From a checkpoint of a small masked image model.
Training: soap at rate 0.0019, 22900 steps, batches of 128.
Data: trained on photos of plants, animals and fungi (iNaturalist), 77898 training examples, 37.6 epochs.
Rows from block 5 of the encoder of a small masked image model, named by matrix and row number. Rows with one number within an expert belong to one neuron, the router's apart. Each number is 128 + 32 x the weight over its row's rms, rounded and kept within 0 to 255. All counts start at 0.
After each expert's rows are labels from the 100 images, of 14976, where the router gives the expert most weight on average: "strongest on" is what is common among them. Only what is clearly more common there than usual is listed. The data: photos of plants, animals and fungi (iNaturalist).
# router: router (encoder.blocks.5.mlp.router.weight, 16x160, trained with AdamW), inputs 0-79
# gate: expert gate (encoder.blocks.5.mlp.gate, 16x32x160), inputs 0-79
# up: expert up (encoder.blocks.5.mlp.up, 16x32x160), inputs 0-79
# down: expert down (encoder.blocks.5.mlp.down, 16x160x32, transposed), outputs 0-79

# expert 0
router.0 [110  92 111  81 171  61 113 132 145 130 150 124  94 116 119 127 143 140 121 168 116  90 131 113 128 101 120  85 118 116 125  97 148  94 128 158 103 115 148 124 101 166 117 102 149 133  74 102 145  80 196  95 126 142 165  57 160 153 101 133 140  81 188 143  71 125  67 153 133 102 166 158 124 127 158  63 108 134 117 165]
gate.0 [133 132 165 136 162  73 127 127 122 105 133 152 178 140 146 112 165  94  88  88 151 161 152 165 172  92  97 183 130 148 136 172 100  62 220 186 184 101 140 184 158 204  70 145  91 129 135 130  87 103 108 197 120 135 154 128 122  85 102  90 135 108 144 135 116 126 158 140 107  96  79 114 147 136 131 112  91 146 127 150]
up.0 [101  77 104 122 191 112 153  89 107 104 110 110  78 147 159 169 111  95 119  75 109 120 131  62 117 109 147 135 161 149 171 143 173 141 114 155 143 133 147 161 165  35  98 162 153 135 118 228 201 160  93  87 103  94 133 179 177 105 104 221 134 150 113 188 176 144 105  82 128  95 118 102 143 151 165 134 123 128 104 144]
down.0 [105 171 142 134 122 149  60  94 120 128 108  97 174 159 123 125 150 172 148 189 183 137 165 192 136 156 162  89 143 118 155  72  98 123 109 124  78 113 109 188 118  80  89 133 114 133 164 124 142 142 147 144 135  99 122  71 145 129 153 103 170 157 147 120 175 139 154 147  82 185  68 141 182 119 151 154 132 120  92 202]
gate.1 [ 74 112 119 173 185  85  83 163  98  71 138 107 134  78 140 137  92 138 108 102  70 116 115 152 164 138  99 151 195 133 129 103 143 176 184  84 165 173 100 107 137 139 151 175 157 131 144 154 107 166 145  97 126 162  91 163 144  95 166  98 112  81 133  79 103 149 114 108 146 105 139 159 121  89  98 150 113 196 109 106]
up.1 [ 90 132  83 107  96 111 147 124 100  88 140  93 132 131 111  84  95 122  75 105 135 112 166  90 143 149 198 133 157 141 106 100  97 103 127 183 108  85 140  68 122 168 179 176  65 141 176 190 170 140  72 142 147 188 101  99 150 125 135 123 169 111 137 120 157 172 131 123 104 136  73  80  52  95 104 164 141 149 149 134]
down.1 [133 142 125 115 152 121 114  67 158 163 143 132 104 122 128 138 121 184 140  99 190 142  68 130 118 155 142 140 138 128 139 143 142 134  62 100 137  48  89 162 145 113 139 122 168  94 183  92 118 134 110 158 151  96 126 193  99 166  87 147 140 121 106 116  88 106 126 125 129 134 150 180 159 155 150 156 117 148 104 208]
gate.2 [132 145  95 134 120 149 126  89 132  93 116 177 145 166 110  97 126 160 118  99 137 129  81 121 145 175 155 113 110 131 128 132 124 147 110 129 165  98 112 157 111 124 100 112  99 102  92  82 116 119 130  98 112 120 166  84 186  92 140  88 148 163 139 133  46  89  85 128 125  67 145 173 119 170 101 127 146 175 114 145]
up.2 [ 81 176 114 119 157 127 104  89 147  86 146 172 168 131 117  75  93 127  65 134 115 115 144 182 164  97 150  88 109  87 177 165 129 188 200 166 145 116 159 187 149 165 130 143 128  65 101  97 104 117 164 131  95 148 143  79 113 142 149 147 137 101 134  97  53 117 124  76 164  58 167 141 159 144 147  83 122 176 188 195]
down.2 [129 138 101 144 141  98 148  90 103 150 150 103 152 144 110  92  76 150 217 144 141  85 116 122 131 181 143 140 116  76 125 144 119  91 141 115  80  92 161 144 145 115 138  63 110 168 125 153 183 117 136 110 143 156 105 199 142 143 147 127 188 126 158 114 183 183 121 135 120  27 109  97 130 104 134 104 129 103 110 136]
strongest on: phylum Tracheophyta; kingdom Plantae

# expert 5
router.5 [ 99 123  81 147  93 111 174 120 140 179 128 116 117 169  98 156  53 146 117 123 105  94  83 135 182  73 116  77 117  94 106 168 136  82  73  87 124 122 126 117 144 140 155 149 143  67  91 143 114 119 153 198 149 124 166 203 155 122 185 123 142  90 115 152 207 170 126 170  94 169 137 140 138 130 133 124 112 144 133 132]
gate.8 [127 110 166 112 136 149 162 130 113 162 154  85 123 182 102  75 148 161 165  73 157 172 140 126 160 121 143 122 165 165 159 101 112 129  64 197 125 119 123 150  88 138 168 116 153 143 122  79 114 133 108 159 124 165 141 134 179  97 118 151  54  64  88 137 124 145  98 103  93 140 124 174  74 145  67 144 168 159 134 103]
up.8 [154  99  95  76  84 132 146  86 154 173 142 137 110 103 129 125 156 108  87 122  76 153 164 131 164 147  84 130 134 129 109 140  90 116 122 143 132 112  70 126 128 156 132  93 121 104 114  70 100 146 209 168 205  98 129  68 140 122 137 181  64  75 148  91 142 119 135 173  55 114 121  71 136 181 110 171 178  89 136  84]
down.8 [123 168  68 149  89  97 152 165  93 124  87 156 143  68 106 167  85 122  48  83 162  93 103  90 102 124 156 145  79 134 159 150 167 143 186 104 140 149 170 107 191 118 177 127 105 110 152 161 123 158  58 152  97 132 103 122  99 146 155 110 154 188 132 132 102  69 131 117 151 132  67 112 126 115 131  79 116 109 101 183]
gate.9 [145 135 132 135 109 120 146 149 199 174 149 126  81  98 106 110 117  83 117 103 176 112 131  78 182 136 136 135 138 188 131 158 116 167  91 199 130 111 112 111 189  99  92 146 164  90 145  96 123 133 145 134 110 116 117  83 207 109 131 164 111 159 115 152 145  96 201 123 117 159 154  86 169 145 149 129 131  91 109 151]
up.9 [119 130 156 160 129 172 113 147  74 149 113 124  72 130 149 111 155 150 126 142 154 106 129 143 111 188 103 134 109 170 145 177 135 118 119 174 125 110 104 111 116 105 151 120 148  98 105 159 149 149 111 125 101 147 130 130 159  94 136 113 158 177 131 135 131 120 104 113  81 129 154 163 180 173 157  96 194  88  51 178]
down.9 [ 87 128 122 121 104 148 135 101 184 136 114 135  72 115 114 155 163  71  93 131 158 141 162  98 110 176 116 194 108 118 173 138 128  87 147 201 125  83 133 139 100 146  60 159 139 127  94  83  67 122 143 107 101  71 137 110 201 102 124 135  54 109 144 151 119 115 133 159 128 161 105  90 142 157 165 105 178 120 191  62]
gate.10 [152 132 108 147 121 142 151 131  83 159  82 216 140 144 114 175 177 103 176 153 109 102 128 124 166 127 146  99 109 161 143 136 156 108 152  65 153 129 122 124 115  91  99 133 107 155 167 117 139 158  46 168 128 123 102 158 184 155 142 118 115 117 168  79 158  73 104 178 116  98 138 152 128 139 100 124 137 154 177 118]
up.10 [162 107 146  97 136 123 154 121 142 118 194 193 121  90 101 153 170  82 119 141 121 130 152 153 130 109 152 197 132 146 146 146 171 121 147 141 209 121  63  88  80 129 126 133  85 138 164  60  63 176 157 111 154 120 128  94 182 116 104 113 145 139 152 114 159  78  78 139 172 115  97  92 196 135 106 124 107 143 117 133]
down.10 [111 160 133 128  88 146 156 142 118  66 126  85 120 170 139 119  91 160 122 153 197 102  74 140 139 102  86 136 131 114 114  55 109 144 127 152 135 160 185 143 149 153 152 121 121  82 113 138  95  84 125  98 134 169 160 129 133 160 106 147  88 159 100 138 102 194 165  84 132 117 108 153  83 121 125  96 111 134 125  81]
strongest on: class Aves

# expert 2
router.2 [140  98 179  93 160  79 107 150 157  91 104  84  98 130 137 149 184 149 125 144 124  87  95 140 107  92 129 103 112 141 106 108 131 116 101 102  97  94 102  75  78 136  94 110 120 133 121  79 170  69 123 180 126  98 158 115 147 157 146 179  80 142 114 161 138 127 131 111 152 131 186 150 176 139 177 152 113 108 143 122]
gate.8 [ 64 141 159 102  75 136 142 124 134 115  71 183 110 137 121 135  90 113 134 146 122 114 122 171  97  61 165 156 160 153 111 155 120  85 128 107 118 128 150 129  87 169 162 106 112 123 152 108  95 144 116 125 120 182  91 131  69 154 153 111 113 158 149 139 153  94 119 135 155 160 176 101 182 107  95 177 175  89 155  89]
up.8 [111  84 137 164 136 146 220  98 168 140 125 178 124 111  15 176  96 131 160 151 163 128 124 148 189  94 109 134 113 188 126 190  63 170  98  99 101 128 147 164  65  86 130  96 147 122 161 151 119 117 118 110 128 151 119 158 158 150 113 158 132  98 125 118 171  92 112 116 152 139 150 115 100 147 139 120 167 129 109 122]
down.8 [ 80 160 152 106 137 102 159 158 100 158 115 142 155 161 118 113 129 131  97 158 145 133 110 152  58 113  91 145 166  98 133 132 153  91 107 111 112 140 154  50 140 174 126 122 123  92 116 165  99 116 105 107 171 107 156 137 100 149 145 118  78 123 161 214 151 109 213 159 151 160 101 104 116 119  95 166  70 103 112 144]
gate.9 [118 140 131 153 139 156 193  63 107  96  84 102 132  92 122 165 110  94 126 164 139  48 127 150  76 101  84 139 138 160 130 162 119 166 152  81 102 173 168 151  98 132 197 138 101 107 122 136 129 134 118 138 141 117 109 145 101  87 143 165 215 149 104  84  91 112  66 103 160 149 184  78 116  94  92 102 204 160  40 127]
up.9 [135 138 132  89 178 157 147 140 197 120 153 151 109 122 157 104 117 164 120 112 108 115 130 102 107 178 217 131 138 177 126 110 175 118 110 138 109 101 119 108 112  66  64 131 146 111  91  64 115 148 133 111 152 196 117  83 154 151  95 169 133 125 109 177  91 125 128 141 127  95  91 157  85 163 127 135 126 105 128 174]
down.9 [ 80 130 115 107 145  80 154 113 176 174 133 128  91  97 131 120 131 144 187  86  75 196 101  87 197  96 138 126 132 130 125 130 137 141 156 175 158 120  27 176 111 108  90 177 147  76 104  92 147 128 186  95 147 188 111 165 183 115  86 128 123 128 164 143 107  92 113 125 153 148 111 159  95 145 123 173 102 150 135 142]
gate.10 [133 166 145 144 187 113  71 146  94 148 147 167 157 124  84  82 152 140 153 103 147 150 110 167 202 147 115 108 108 167 114  98 115 105  93 152 170 121 118 128  71 150 106 136  87  68 104 152 129 142 143  78 109 119  54 200 163 106 171  97 110 128  88 181  92 107 150 108 173 127 142 150 137 171  44 144 125 159 169  68]
up.10 [171 158 128 116 136 167 171 154 121 195 162 185  69  84 111 166 121 104 166 145 110 133 106 172 236  90  79 112 104 106 173 126 138 100 145 133 189 113 131 118 157 153 150 113 111 163  70 153 129 148 152 162  95  77 117 179 141 156 135 109 194  82  87 124 153  92 121 137 111  99 110 126 109 131 107 130 101 182 147 157]
down.10 [112 116  72 158 136 203 124 140 145 134 143  96  97 113  72 164 153 166 120  37 131 107 125  99 168 159  91 178 101  99 121  98 132 104 151 150 129 145 155 113  89 117 118  70 129 185 133 149 115  94  90 161  66 123 114 125  87 115 110 128 143 167  92  83 185 127  75 118 104 109 140 139  86  59 127 122 135 140 159  89]
strongest on: class: Aves; order Accipitriformes; family: Accipitridae

# expert 8
router.8 [ 81 127 177 129 207 167 133 107 162 153 108 131  85 151  98 144 133  75  79 174 108 101  70 103  93  90  88 196 125  85 118  85 180 112 153 150  98 121 111  82 109 158  72 106 103 148  97  75 158 122  85 113 177 192 162 105 146 164 100 132 163  97 188 187  83 169 104 126 122  93 169 152 144 130 164  95  79 174 125 101]
gate.6 [104 157  99 118 123 104 105 135 148  90 127 134 136 154  73 148 117 118 156 114 129 142 121 159  93 116 163 115 159 136 125 142 132 160 119 188 131 205 133  99 142 156 112 154 140 125  98  77 121  68 162 125 124 103 161 170 159 132 161  73 134 149 185 112 120  67 131 175 159 112 130 151  55  76 127 192 116 179 208  96]
up.6 [117  86 114 147 217 150 146 155 166 151  92 165 160 197 151 133 156 166 115 153  69  75 112 147 127 129  90 164 137 117  81 138 151 176 149 148 138  97 138 117 124 131 115 132  85 119 142 128  85 175 147 145 178 148 153 121 102 100  78 116 156 174 150 133  98  84  92 168 171  96 168 123 143  96  81 118  87 134 175 138]
down.6 [133 110 123  95 152 116 115  72 138 106  85 117 158 146  97 106 160 107 171 129 166 131 106  75 144 116  96 138 106 159 207 138 110 112  73 137 135  84 142 108 112 134 156 152 136  92  85  91 117 112  94 126 171 184 112  92 102  52 100 119 140 149 148 113 152  89 126  65  88 169 101 127 152 132 131 125  96 105 105  92]
gate.7 [ 93 152  95 140 117 161 193 125 158 204 143 183 129  90 148 143  92 193 126 109 163  93 166 135  89 106 173 109 154  56  88 118 114 123 117  93 124 136 137 150 135  98 188 132 103  95  98 147  98  98 116 120 120 176 166 175 179 122 128  57 154  86  68 116 133 141 162 148 113 105  88 146 163  88 119 131 142 129 155 157]
up.7 [ 81 101 177 113 124 214 123 139 125 124 120 140  90 126 120 156  73  75 145 136 116 122 139 135  79 130 107 127 204 132  87 127 115 148 160  97  82 120  96 155 135  94 108 150 105 119 140 100 152 185  68 125 119 102 136 214 143 163 155  97  91 104  38 125 128 172 124  78  94  79 119 163  87 166 116 162 121  76 111  61]
down.7 [114 131 112 133 158  79 102 113 145 165 121 115 136 108  80 123 164 132 114 168 120  94  71 119 131 136 178 107 122 156 157 117  98 136 161 121 146 150 130 173 100 162 178 113  78  64 134 152  48 187  88 139  75 164 128  97 129 162 127 132 192 133 112  84 128  74 130 174 110 186 114  99 131 159  98 202 134 169 149  96]
gate.8 [ 68 110 180 146 143 163 159 124 116  60 149 156 187 142 144 134 171  71 147 143 132 135  60  96 123 107 128 104 162 134 161 124 138 135 155 110 152 121 119 198 115 116 157 153 132 113 111 151 105 180  83 112 151 153 150 134 132 100 201 101 129  69 124 190  73 111 135 150 148 187 145 188 140  86 122  79 117  90 113 156]
up.8 [157 106 150 113 118 116 155 164 164 140 167 180 197 156 118 114 159 101 136  90 141 145  97  96 146 113 176  64 102 175  95 135 109 158 167 145 162 188 122 145 109 148 102 137 102  98  82 118 136 124  53 134 113 117  89 121 135 107 155 164 135  92 125 161 163 138  92 155  67  78 155 125 110  48 133 110 127 130 127 139]
down.8 [123 143  63  96 103 112 150 126  28 135  83  92 155  65 173  89  94 215 126 115 145 151  92 181 141 184 108 161 119 111 109 132 129 156 126 102 161  86 129 157 173 136 143 114 106 140 117 203 136 184 141 138 104 108  85 156 162 167 158 109  92 144 112 125 135 180 161 146 161 121 134 153 118 175 149 161 123 180 137 162]
strongest on: phylum Arthropoda; order Coleoptera; family: Coccinellidae

# expert 15
router.15 [113 132 173  76 198 122 146 113 175 134 132 118  99  95 107 126 174 118  85 156 122 102 139  46  98 106 148 172 110 113  98  99 128 108 181  93 120 117 132  86 100 140 117 119 178  60  91 118 160  80  59 115 145 144 122 121 184 142 133 148 114 107 163 184 129 129 108 109 131 146 162 140 166 154 144 129 134  92 173 114]
gate.8 [121 127  87 148 127  91 131  87  84 144 125  74 152 131  93 115 159 171 104 124 123 129 169 207  83 124  77 180 146 113 147 161 132 121  51 102 132 117 115 146 126 134 162 172 100 126 147 118 152 150 164 119 133 128  93 148  55 145  98 155 213 122 159 156  89 200 150 118 171 100 143 143 114 126  91  96 113 159 121  75]
up.8 [174 108 109 148 142 181 126 157 108 103 190 136 163 137 114  93 151 129 119  58 122  61  77 138 144  90 134  91 165 128 152 164  84 108 162 198  62 151 112 155 127  99 166  85 147 194  87  96 172 190 128 119 136 151 168 168 111 126 164 178 131  98  76 126 134 114  60 157 164 137 111 148 109  97 144 145 123 155 106 157]
down.8 [ 95  73  96 132 126 173 171  93  81 159  93 142  74  90 110 103  88 120 138 140 152 112 169 171 157 130 121 122  63 169 125 133 127 124 141 169 148 148 184 109 106 149 141 162 163 124 141 146 125 126 135 167 128 141 121 170 141 132 154 102 118 145 158 146 146  96 109 175  84 150  47 135 161 198 128 124 163  85  79 178]
gate.9 [167  79 163 115 118 118 101 104 140  80 132  84 173  55 152 148  95 110 174  93 194 107 107 109 126 115 181 137 146 146 158  64 127 110 144 129 152 146  70  97 122 138 166  84 118 119  88 125 160 107 108 138 142 191  90 106 185 152  99 130 225  72 100 134 101  80 120  88 123 139 102 129 114 138 111 123 150 142 128  98]
up.9 [163 104 131 108 150 191 138 114 138 184 136 134 109  83 126 124 183 156 150 143 177 100  87  96 118  91 149 126 106  86  78 160 125 103 152 126 141 191 108 104 243 148  92 115 114  90 171 128 141 132  48 142 101  78  89 129 157 157  76 124 120 120 119 168 140 116 113 210 119 143 114 126 190 125  75 110 145 160 178  97]
down.9 [150 107 136 107 107 113  87  98 103 122 152  97 129 119 155 127 121 103 193  85 144 108 165  89 186  99 114 110 127 101 165 108 139 143 166 167 121 116 156 123 109 167 220 166 110 179 110 175 161 193 135  76 104 118 100 114 155  87 155 145 132 151  97 155  89 119 123 114 129 187 118 149 130 197 110 136 106  98 196  70]
gate.10 [ 87  96 150 110 111 113 154 123 199 107 118 109 167 134  95  60 106 143  74 155 135 161 154 155 108 165 145 126 124 112 101 118  97 126 158 198  69 146 100  99 107  93 161 145 185  92 164 110 106 106  73 129 120 158 159 160  75  68 165 186 136  86  94 184 132 116 149 112  89 104 129 119 152 135  96  94 129  77 145 152]
up.10 [151 183 161 131 142 160  88 113 112 145  96 147 125 142 113 171 166 118 205 126  96 104  87 121 148 142 133 102 103 175  75 130 131 171 109 147 149 140 140  91 186 118 150 140 153 107  65 135 121 149 165 103  92  64  89 104 135 145 143  59 159 172 109  85 112 140 119 115 148 150 111  90 141 185 178 188 136 156  70 104]
down.10 [147 133 116 119 164 152 134 140 183 123  66 158 174  79 187  67 152 170 106 157 141  63 133 140 158  66 184 144 133 176 143 149 139 113 145 106  98 136 111 105 162  88 154 139 106 163 136 194  74 116 151 166 124 151 117  67  99 153  62 154 223 125 155 101 105 145 118 120 122  91 139 150 131  81 100  95 122 113 120 181]
strongest on: class Aves; order Accipitriformes

# expert 1
router.1 [110 114 102 106 125 114 112  73 112  82 104 118 125 128 113 159 163  99  97 134 136  91 149  81 117 121  96 115 184  87  84 120  91 124 142 132 117 119 136  79  90 141  93  90 107 104 140 106 175 125 111 159 146 194 126 125 151 189 138 153 136 140 148 133 104 172  99 104 164  99 182 163 151 171 126  70  61 163 136 179]
gate.6 [174  99  95 127 158 139 104 121 107 152 134 148 117  80 103 190 223 132  99 105 156 137 133 163  94 201 120 169 136 114 115 131 144 144 117 130 174 149 125  62 119 109 196 129  98 110  83 145 163 133  59 139  98 119 164 120 100 110 181 147 105 153 121 193 112  97  76 109 122  76  81 140 111 148 153  94 121 113 148 100]
up.6 [ 74 115 123 127 128 114 107 134 139 124 109 112 125  70  52 140 158 117  66 111 170 173 144 161 155 166  98 154 134 101 154 144 157 130 130 135 125 181 122  81  61  73 178 157  74 133 143 155 154 103  64  89  83 125 148 106 121 127 196 185  67  88  80 183 113 115 101  92  97  96 157 128 120 143 150 129 117 118 143 128]
down.6 [143  81 147  98 120 114 134 111 133 107 138 154 131 100 112 163 123 204  86 113 130 121 139 188  77  81 120 124 141  82 114 118 106 126 190  70 101  99  96 141 130 172 115 126 185  89  79 145 157 132 117 121 137 117 103 113 130 116 160 204 179 120 167 124 195 142 150 113  88 145 131  91 102 121 145  95 152 146 130 143]
gate.7 [134 115 140 106 143 156 131 128 159 114 172 128  99 186 146 120 178 102 118 129 202 188 111 134  90 144 115  70 149 172  91  78 205 105  93 106 141 174 103 136 127 151 171 118  79 175 102 132  94 117 135 127 130 110 129  93 176 133 131 129  82  99  61  90 109 144  37 155  97 158 127 160 135  77 142  92 185 109 137 160]
up.7 [110 114 197 108 179 153 148 132 142 129 167 155 124  84 126 151 103 121 123 118 119 114 152 171 129 131 158 125 125 143  95 154 164 204 160 121 106 144 112 108 154 177 148 117 102 122 171 103 131 147  62 128 136 134 109 138  90  88 163  85 165 112 119 140  72 141 127 147 125  65 110 166  30 181  82 111 153 126 182 179]
down.7 [106 123 133 168 124 128 105 130 121  95 112 163  81 131 142  94 124 117 124 215  88 191  92 111 116 155 140 116 153 161 153  87 141 118 121 130 107  90 146 158  77 127  93  89 117 123  80 159 145  91 150  79 119 159 151  91 124 114 153 151  60 102 124 128 162 165 143 108 156 127 146 141 141 129 149 155  83  91  82  91]
gate.8 [120 159  95 101 107 134  72 158 135 158  98 164  81  77 100 165 135 164  94 120 121 134 198  57 118 154 139 159 151 153 154 141 140 140 101 116 114 162 123 140 184 117 150 158  91 170 162  92 124 126 122 190 100 135 189 121 169  86 103 101 198  75  78 123  88 102 158 113 142 138 106  56 133 103 182 133 156 134 122 182]
up.8 [143 150 178 133 163 120  60  80 194 148 151 161 136 104  92  39 125 128 175 138 134 127 119 132  72 143 117 178  85  68 147 165  99 125  92 197 108  46 128 145  90 169 120  81 154  88  71 118 129 137 123 153  96 154 142 161 150  74 139  80 153 145 161 126 111 156 154  93 154 109 138 122  88 122 184 106 108 113 112 101]
down.8 [108 132 146  79 156 125 157 100 142  92  92  63 127 115 116 138 108  61 120 174 155 154 133 129 173  87 142  86  91  82 187  60 150 124 109  99 138 161 146  69 116 134 149 157 127 179 105  70 151 130  94 124  80  75 139  89 164 112 139 105 131 183 136 137 101 124 140 159 120 149 115 146 152 152 126 137 114 128 158  82]
strongest on: class Aves; order Passeriformes

# expert 11
router.11 [103 104 174 100 172 171 110  82 117 121  94 109 119 115  95 145 125 124 126 172 138  94 124  93 138  85 114 152 125  91 119  54 197  92 128 111 110 100  77 143  96 158  96  96 143  94  91 105 170  73 168 110 144 173 129 113 122 141  96 175  75 159 158 136  51 136 101  94 131 124 167 179 150 162 153  92 101 128 152 201]
gate.6 [148 136 149 141 114 111 159 146 177 177 145 145 134  96 133 162  72 150  74  82 148 130  98 119  73 124 123 167 147 221 139 143 141 153  99 109 138 119 136 119 131 158  48 156 153 150 156  93  92 176 137 160 156 155 112 175  62 154  71 129 177 107 101  64 152 112 196 109 145 112 100  97 123 113 125  99 178 198 126 140]
up.6 [117 156 133 157 163 102 156  83 140 219 132 143  78 106 141 133 138 119  64 104 110 183 179 196 125 115 133 100 114  93 124 127 136  89  82 127 134  96 146 176 143 180 153 163 102  96 134 126  52 175 134 165 135 109 139  89 129 121 112 133 121 122 147 169 159 158 110 132 163 158 162 112  89 134 108 146 119 114 134  84]
down.6 [142 182 108 129  93 182  83 217 122  70 160 144 175 134 101 138 126 195 144 170  89  63  63 142 110 180 100 164  46 104 104 139  89 143 113 147 122 119 142 119 169 138 119 100 191 124 156 103 130  97 159 134 166 126 110  99  97 152 152 160  91 202 139  91 136  74 107 141  97  96  94 138  87 141  80 152 137 128  62 117]
gate.7 [139 207 102 140 132 128  92 119 109 119  90 142 140 124 112  81 134 173 134 104 153 109 204 133 126 129 179 137 174 108 157 132 130  84  87 126 155  79 120 173 104 128 176 126 137 155 114  98  79 106 139 164 154 132 115 142 113 111 176 103 108  68 140 130  64 166  67 169 124 155 122  74 148 129 119 104 131 154  91 114]
up.7 [165 163 178  83 154 118 155 137 125  80 121 148  89  80 135 150 147 148 115  95 152  92 134 108 111 120 147 134 164 176 121 163 173 140  77 153 197 111  81  87 194 124  84 165 188  86  93 125  43 145 136 151 127 115 191 139 124 167 112 142 125 105 137  57 102 122  67 135 109  98 122  86 130 161 108 134 147 143 195 109]
down.7 [156 118  59 154 114 105 125  95  89 157 142 138 102 150  96 134 114 116 159 163 131 134 164 121 163  67 100 172 135  80 139 179 104 112 150 132  81 182 161  97 189  95 166 105 113 149 172 144 129 119 157 131 188 134 121 128  99 151 132  81 184 115 126 125 101 154 121 137 156  93 193 116 210  68 152 129 117  98 121 159]
gate.8 [131  87 162 108 129 117 155 153 148 118  86  95 106 105 127 139 125 116 150 143 127 126 133 166  99 132 167 123 151  58 102 139 148 190 132 145 151 180 121 126 101 115 161 144 111 169 133 107  48 146 127 145 135 128 119 115  99 171 136  97 112 147  63 100 125 150 138 117 101 113 162 180 135 141  88 147  88 120  86  97]
up.8 [132  83 191 101  83 115 123 173 130 104  59 159 125 141 145 125 149 121  92 124  83 142 142  96  94 102 123 136 140 158  40 140 128 146 141 108 161  82 160  65 149  89 174 123  61 113 160  97 117 131 158 148 116 106 172 105 148  92 138 110  70 134 102 150 155 139 152 172  74 100  99  85 135 168 168 120 118 105  78 102]
down.8 [142 119 139 119 171 131 130 104 108 162 116  89  63 129 155 187 122 136  74 102 121 104 136 128 136 116 150 147 126 167 119 133 157 104 129 141 109 119 144  76  91 155  93 104  90 161  59  85 134 135 118 136 119 114  91 130  94 152 118 147 181 128 149 177  94 152 117 140 146 113 123 130 158 136 115 107 109 150 144 172]
strongest on: phylum Arthropoda; class Insecta; order Odonata

# expert 6
router.6 [124  95  87 120 143 140 149  61 147 186  97 133  85 141 130 161  97 118 100 150 138  76 130 100 152 133 134 158  83 110 115 154 118  99 175 118 114 111 141 133  94 145 107 107  72  88 113 135 183 114  99 132 156 135 137 172 139 167 137 170 143 153 192 126  99 130 127 100 169 188 166 165 194 146 135  86 105 166  57 132]
gate.6 [ 73 115 127 131 136 110 137 115 117 180 106  90 129 115  93 158 152 154 155 137 209 112 147 133 112 166 132 148  74 110 179 116 156 147  45  94 129 126 156 151  96 118 117 108 103 136 123 152 138 104  95 132 141  73 129  71 132 154 128  58 169 136 158 116  67 147 135 116 160 164 114 163 170 154 158 140 146 144 140  73]
up.6 [111 134 184 109  96 157 156 107 107 171 107  99 146 114 131 132 164 124 165 137 191 119 154  76 139 167 153 186 114 158 159  88 128 108  69  95 127 126 146 130  79 141 142 108 123 106  90 120 146 113 106 127 115  96 110  93 149 188 125  67 139 150 172  65 106  96 125 151 149 141  79 147 187 160 155 136 161 127 141  85]
down.6 [128 163 129 157 125 150 162 161 120  79 107  96 115  77  78 154 142 111 164 131 128 138  95  68 203 104 150 120 157  80 128 141 131 133 178 130  85 128  92 140 117 132 111 123  87 135  79  93 135  69 108 111 201 120 169 100 175 165 151 189 174 102 167 132  44 132 131  95 132 109  89 148 150 124  41  83  86 164 187 120]
gate.7 [191 106 108 110 133  88 131 167 113 117 126  86 215 189 100 122 102  91  95 106 128 149 149 160 141 201  73 127 101 177 116 115 178 114 116 153 150 147 123 113 151 104 141 107  95 141  79 110 190 132 142 130 117 108 125 143 146 129 129 165 131 105 120 127  66 111 111 126  42 116 123 138 128  85  94  53 126 107 147 148]
up.7 [154 116 121 101 126  99 104 164 202  68 165 113  79 148 152 153 137 114 101  80 137 103 105 123 132  93 125 129 126 140 127 143 128 157 144  82 123 138 157 144 119 139 162 121 107 175 121 119 168 187 132  70 151 110 157 152 135  97 142 181 137 144 148 122 110 148  80 104 198  75  83 106  83 102 106  49 118 131 170 206]
down.7 [ 74 197 111 139 121 149 153 154 134 158  96 167 120 144  87 134 116 144  84 102 166 111 112 113 136 135 120 139 146 157 109 127 141 113 141 149  80 108 149 124 137 127  72 154 131  76 154 105 115 121 124 134  60 125 171 163  83 148 146  96 118 143 163 137 115 125 136  99 139 157 122  51 146 125 140 138 143 116 149 141]
gate.8 [144 124 108  90 149 105 174 124 135 166 128  77  85  77 142 127 138 166 111 167 173 136 109 139 165 220 100 146 136 167 165 100 133 108 104  92  82 167 186 173 168 119 109 123 125 146 145 142 181 165 161 186 133 131 159  92 111 106 128 160 111 121  88 153 117 139 126  81  57 131 127  84 100 178 130 136 156 143 147 146]
up.8 [153  84  91  95 107 135 111  38 117 156 129 158  60 159 160 136 118 110  88 188 194 135 144 150 179 156 206 101 178 128  92 140 120  93 155 120 122 115 134 102 148  88 100 107 177 134 136  80 112 163 118 133  61 136 131  95 118 163 139 158 164 130 102  94 172 147 157 190 141 109 140  76 148 143 114 162 115 162 105 137]
down.8 [149  85  43  83 144 139 116 145 152 125 129  85 122 162 139 103 161 131 132 182  93 137 177 151 140 121  84 139  82 121 132 196 155 137  81 122 130 166 109 165 120 144  76  93  92 172 165 104 143  97 122 165 138 158 222 142  78 160  68 130 174  61 103 138 107  92 114  76  81  63 127 125  93 110  86 155 168 147 181  92]
strongest on: order Passeriformes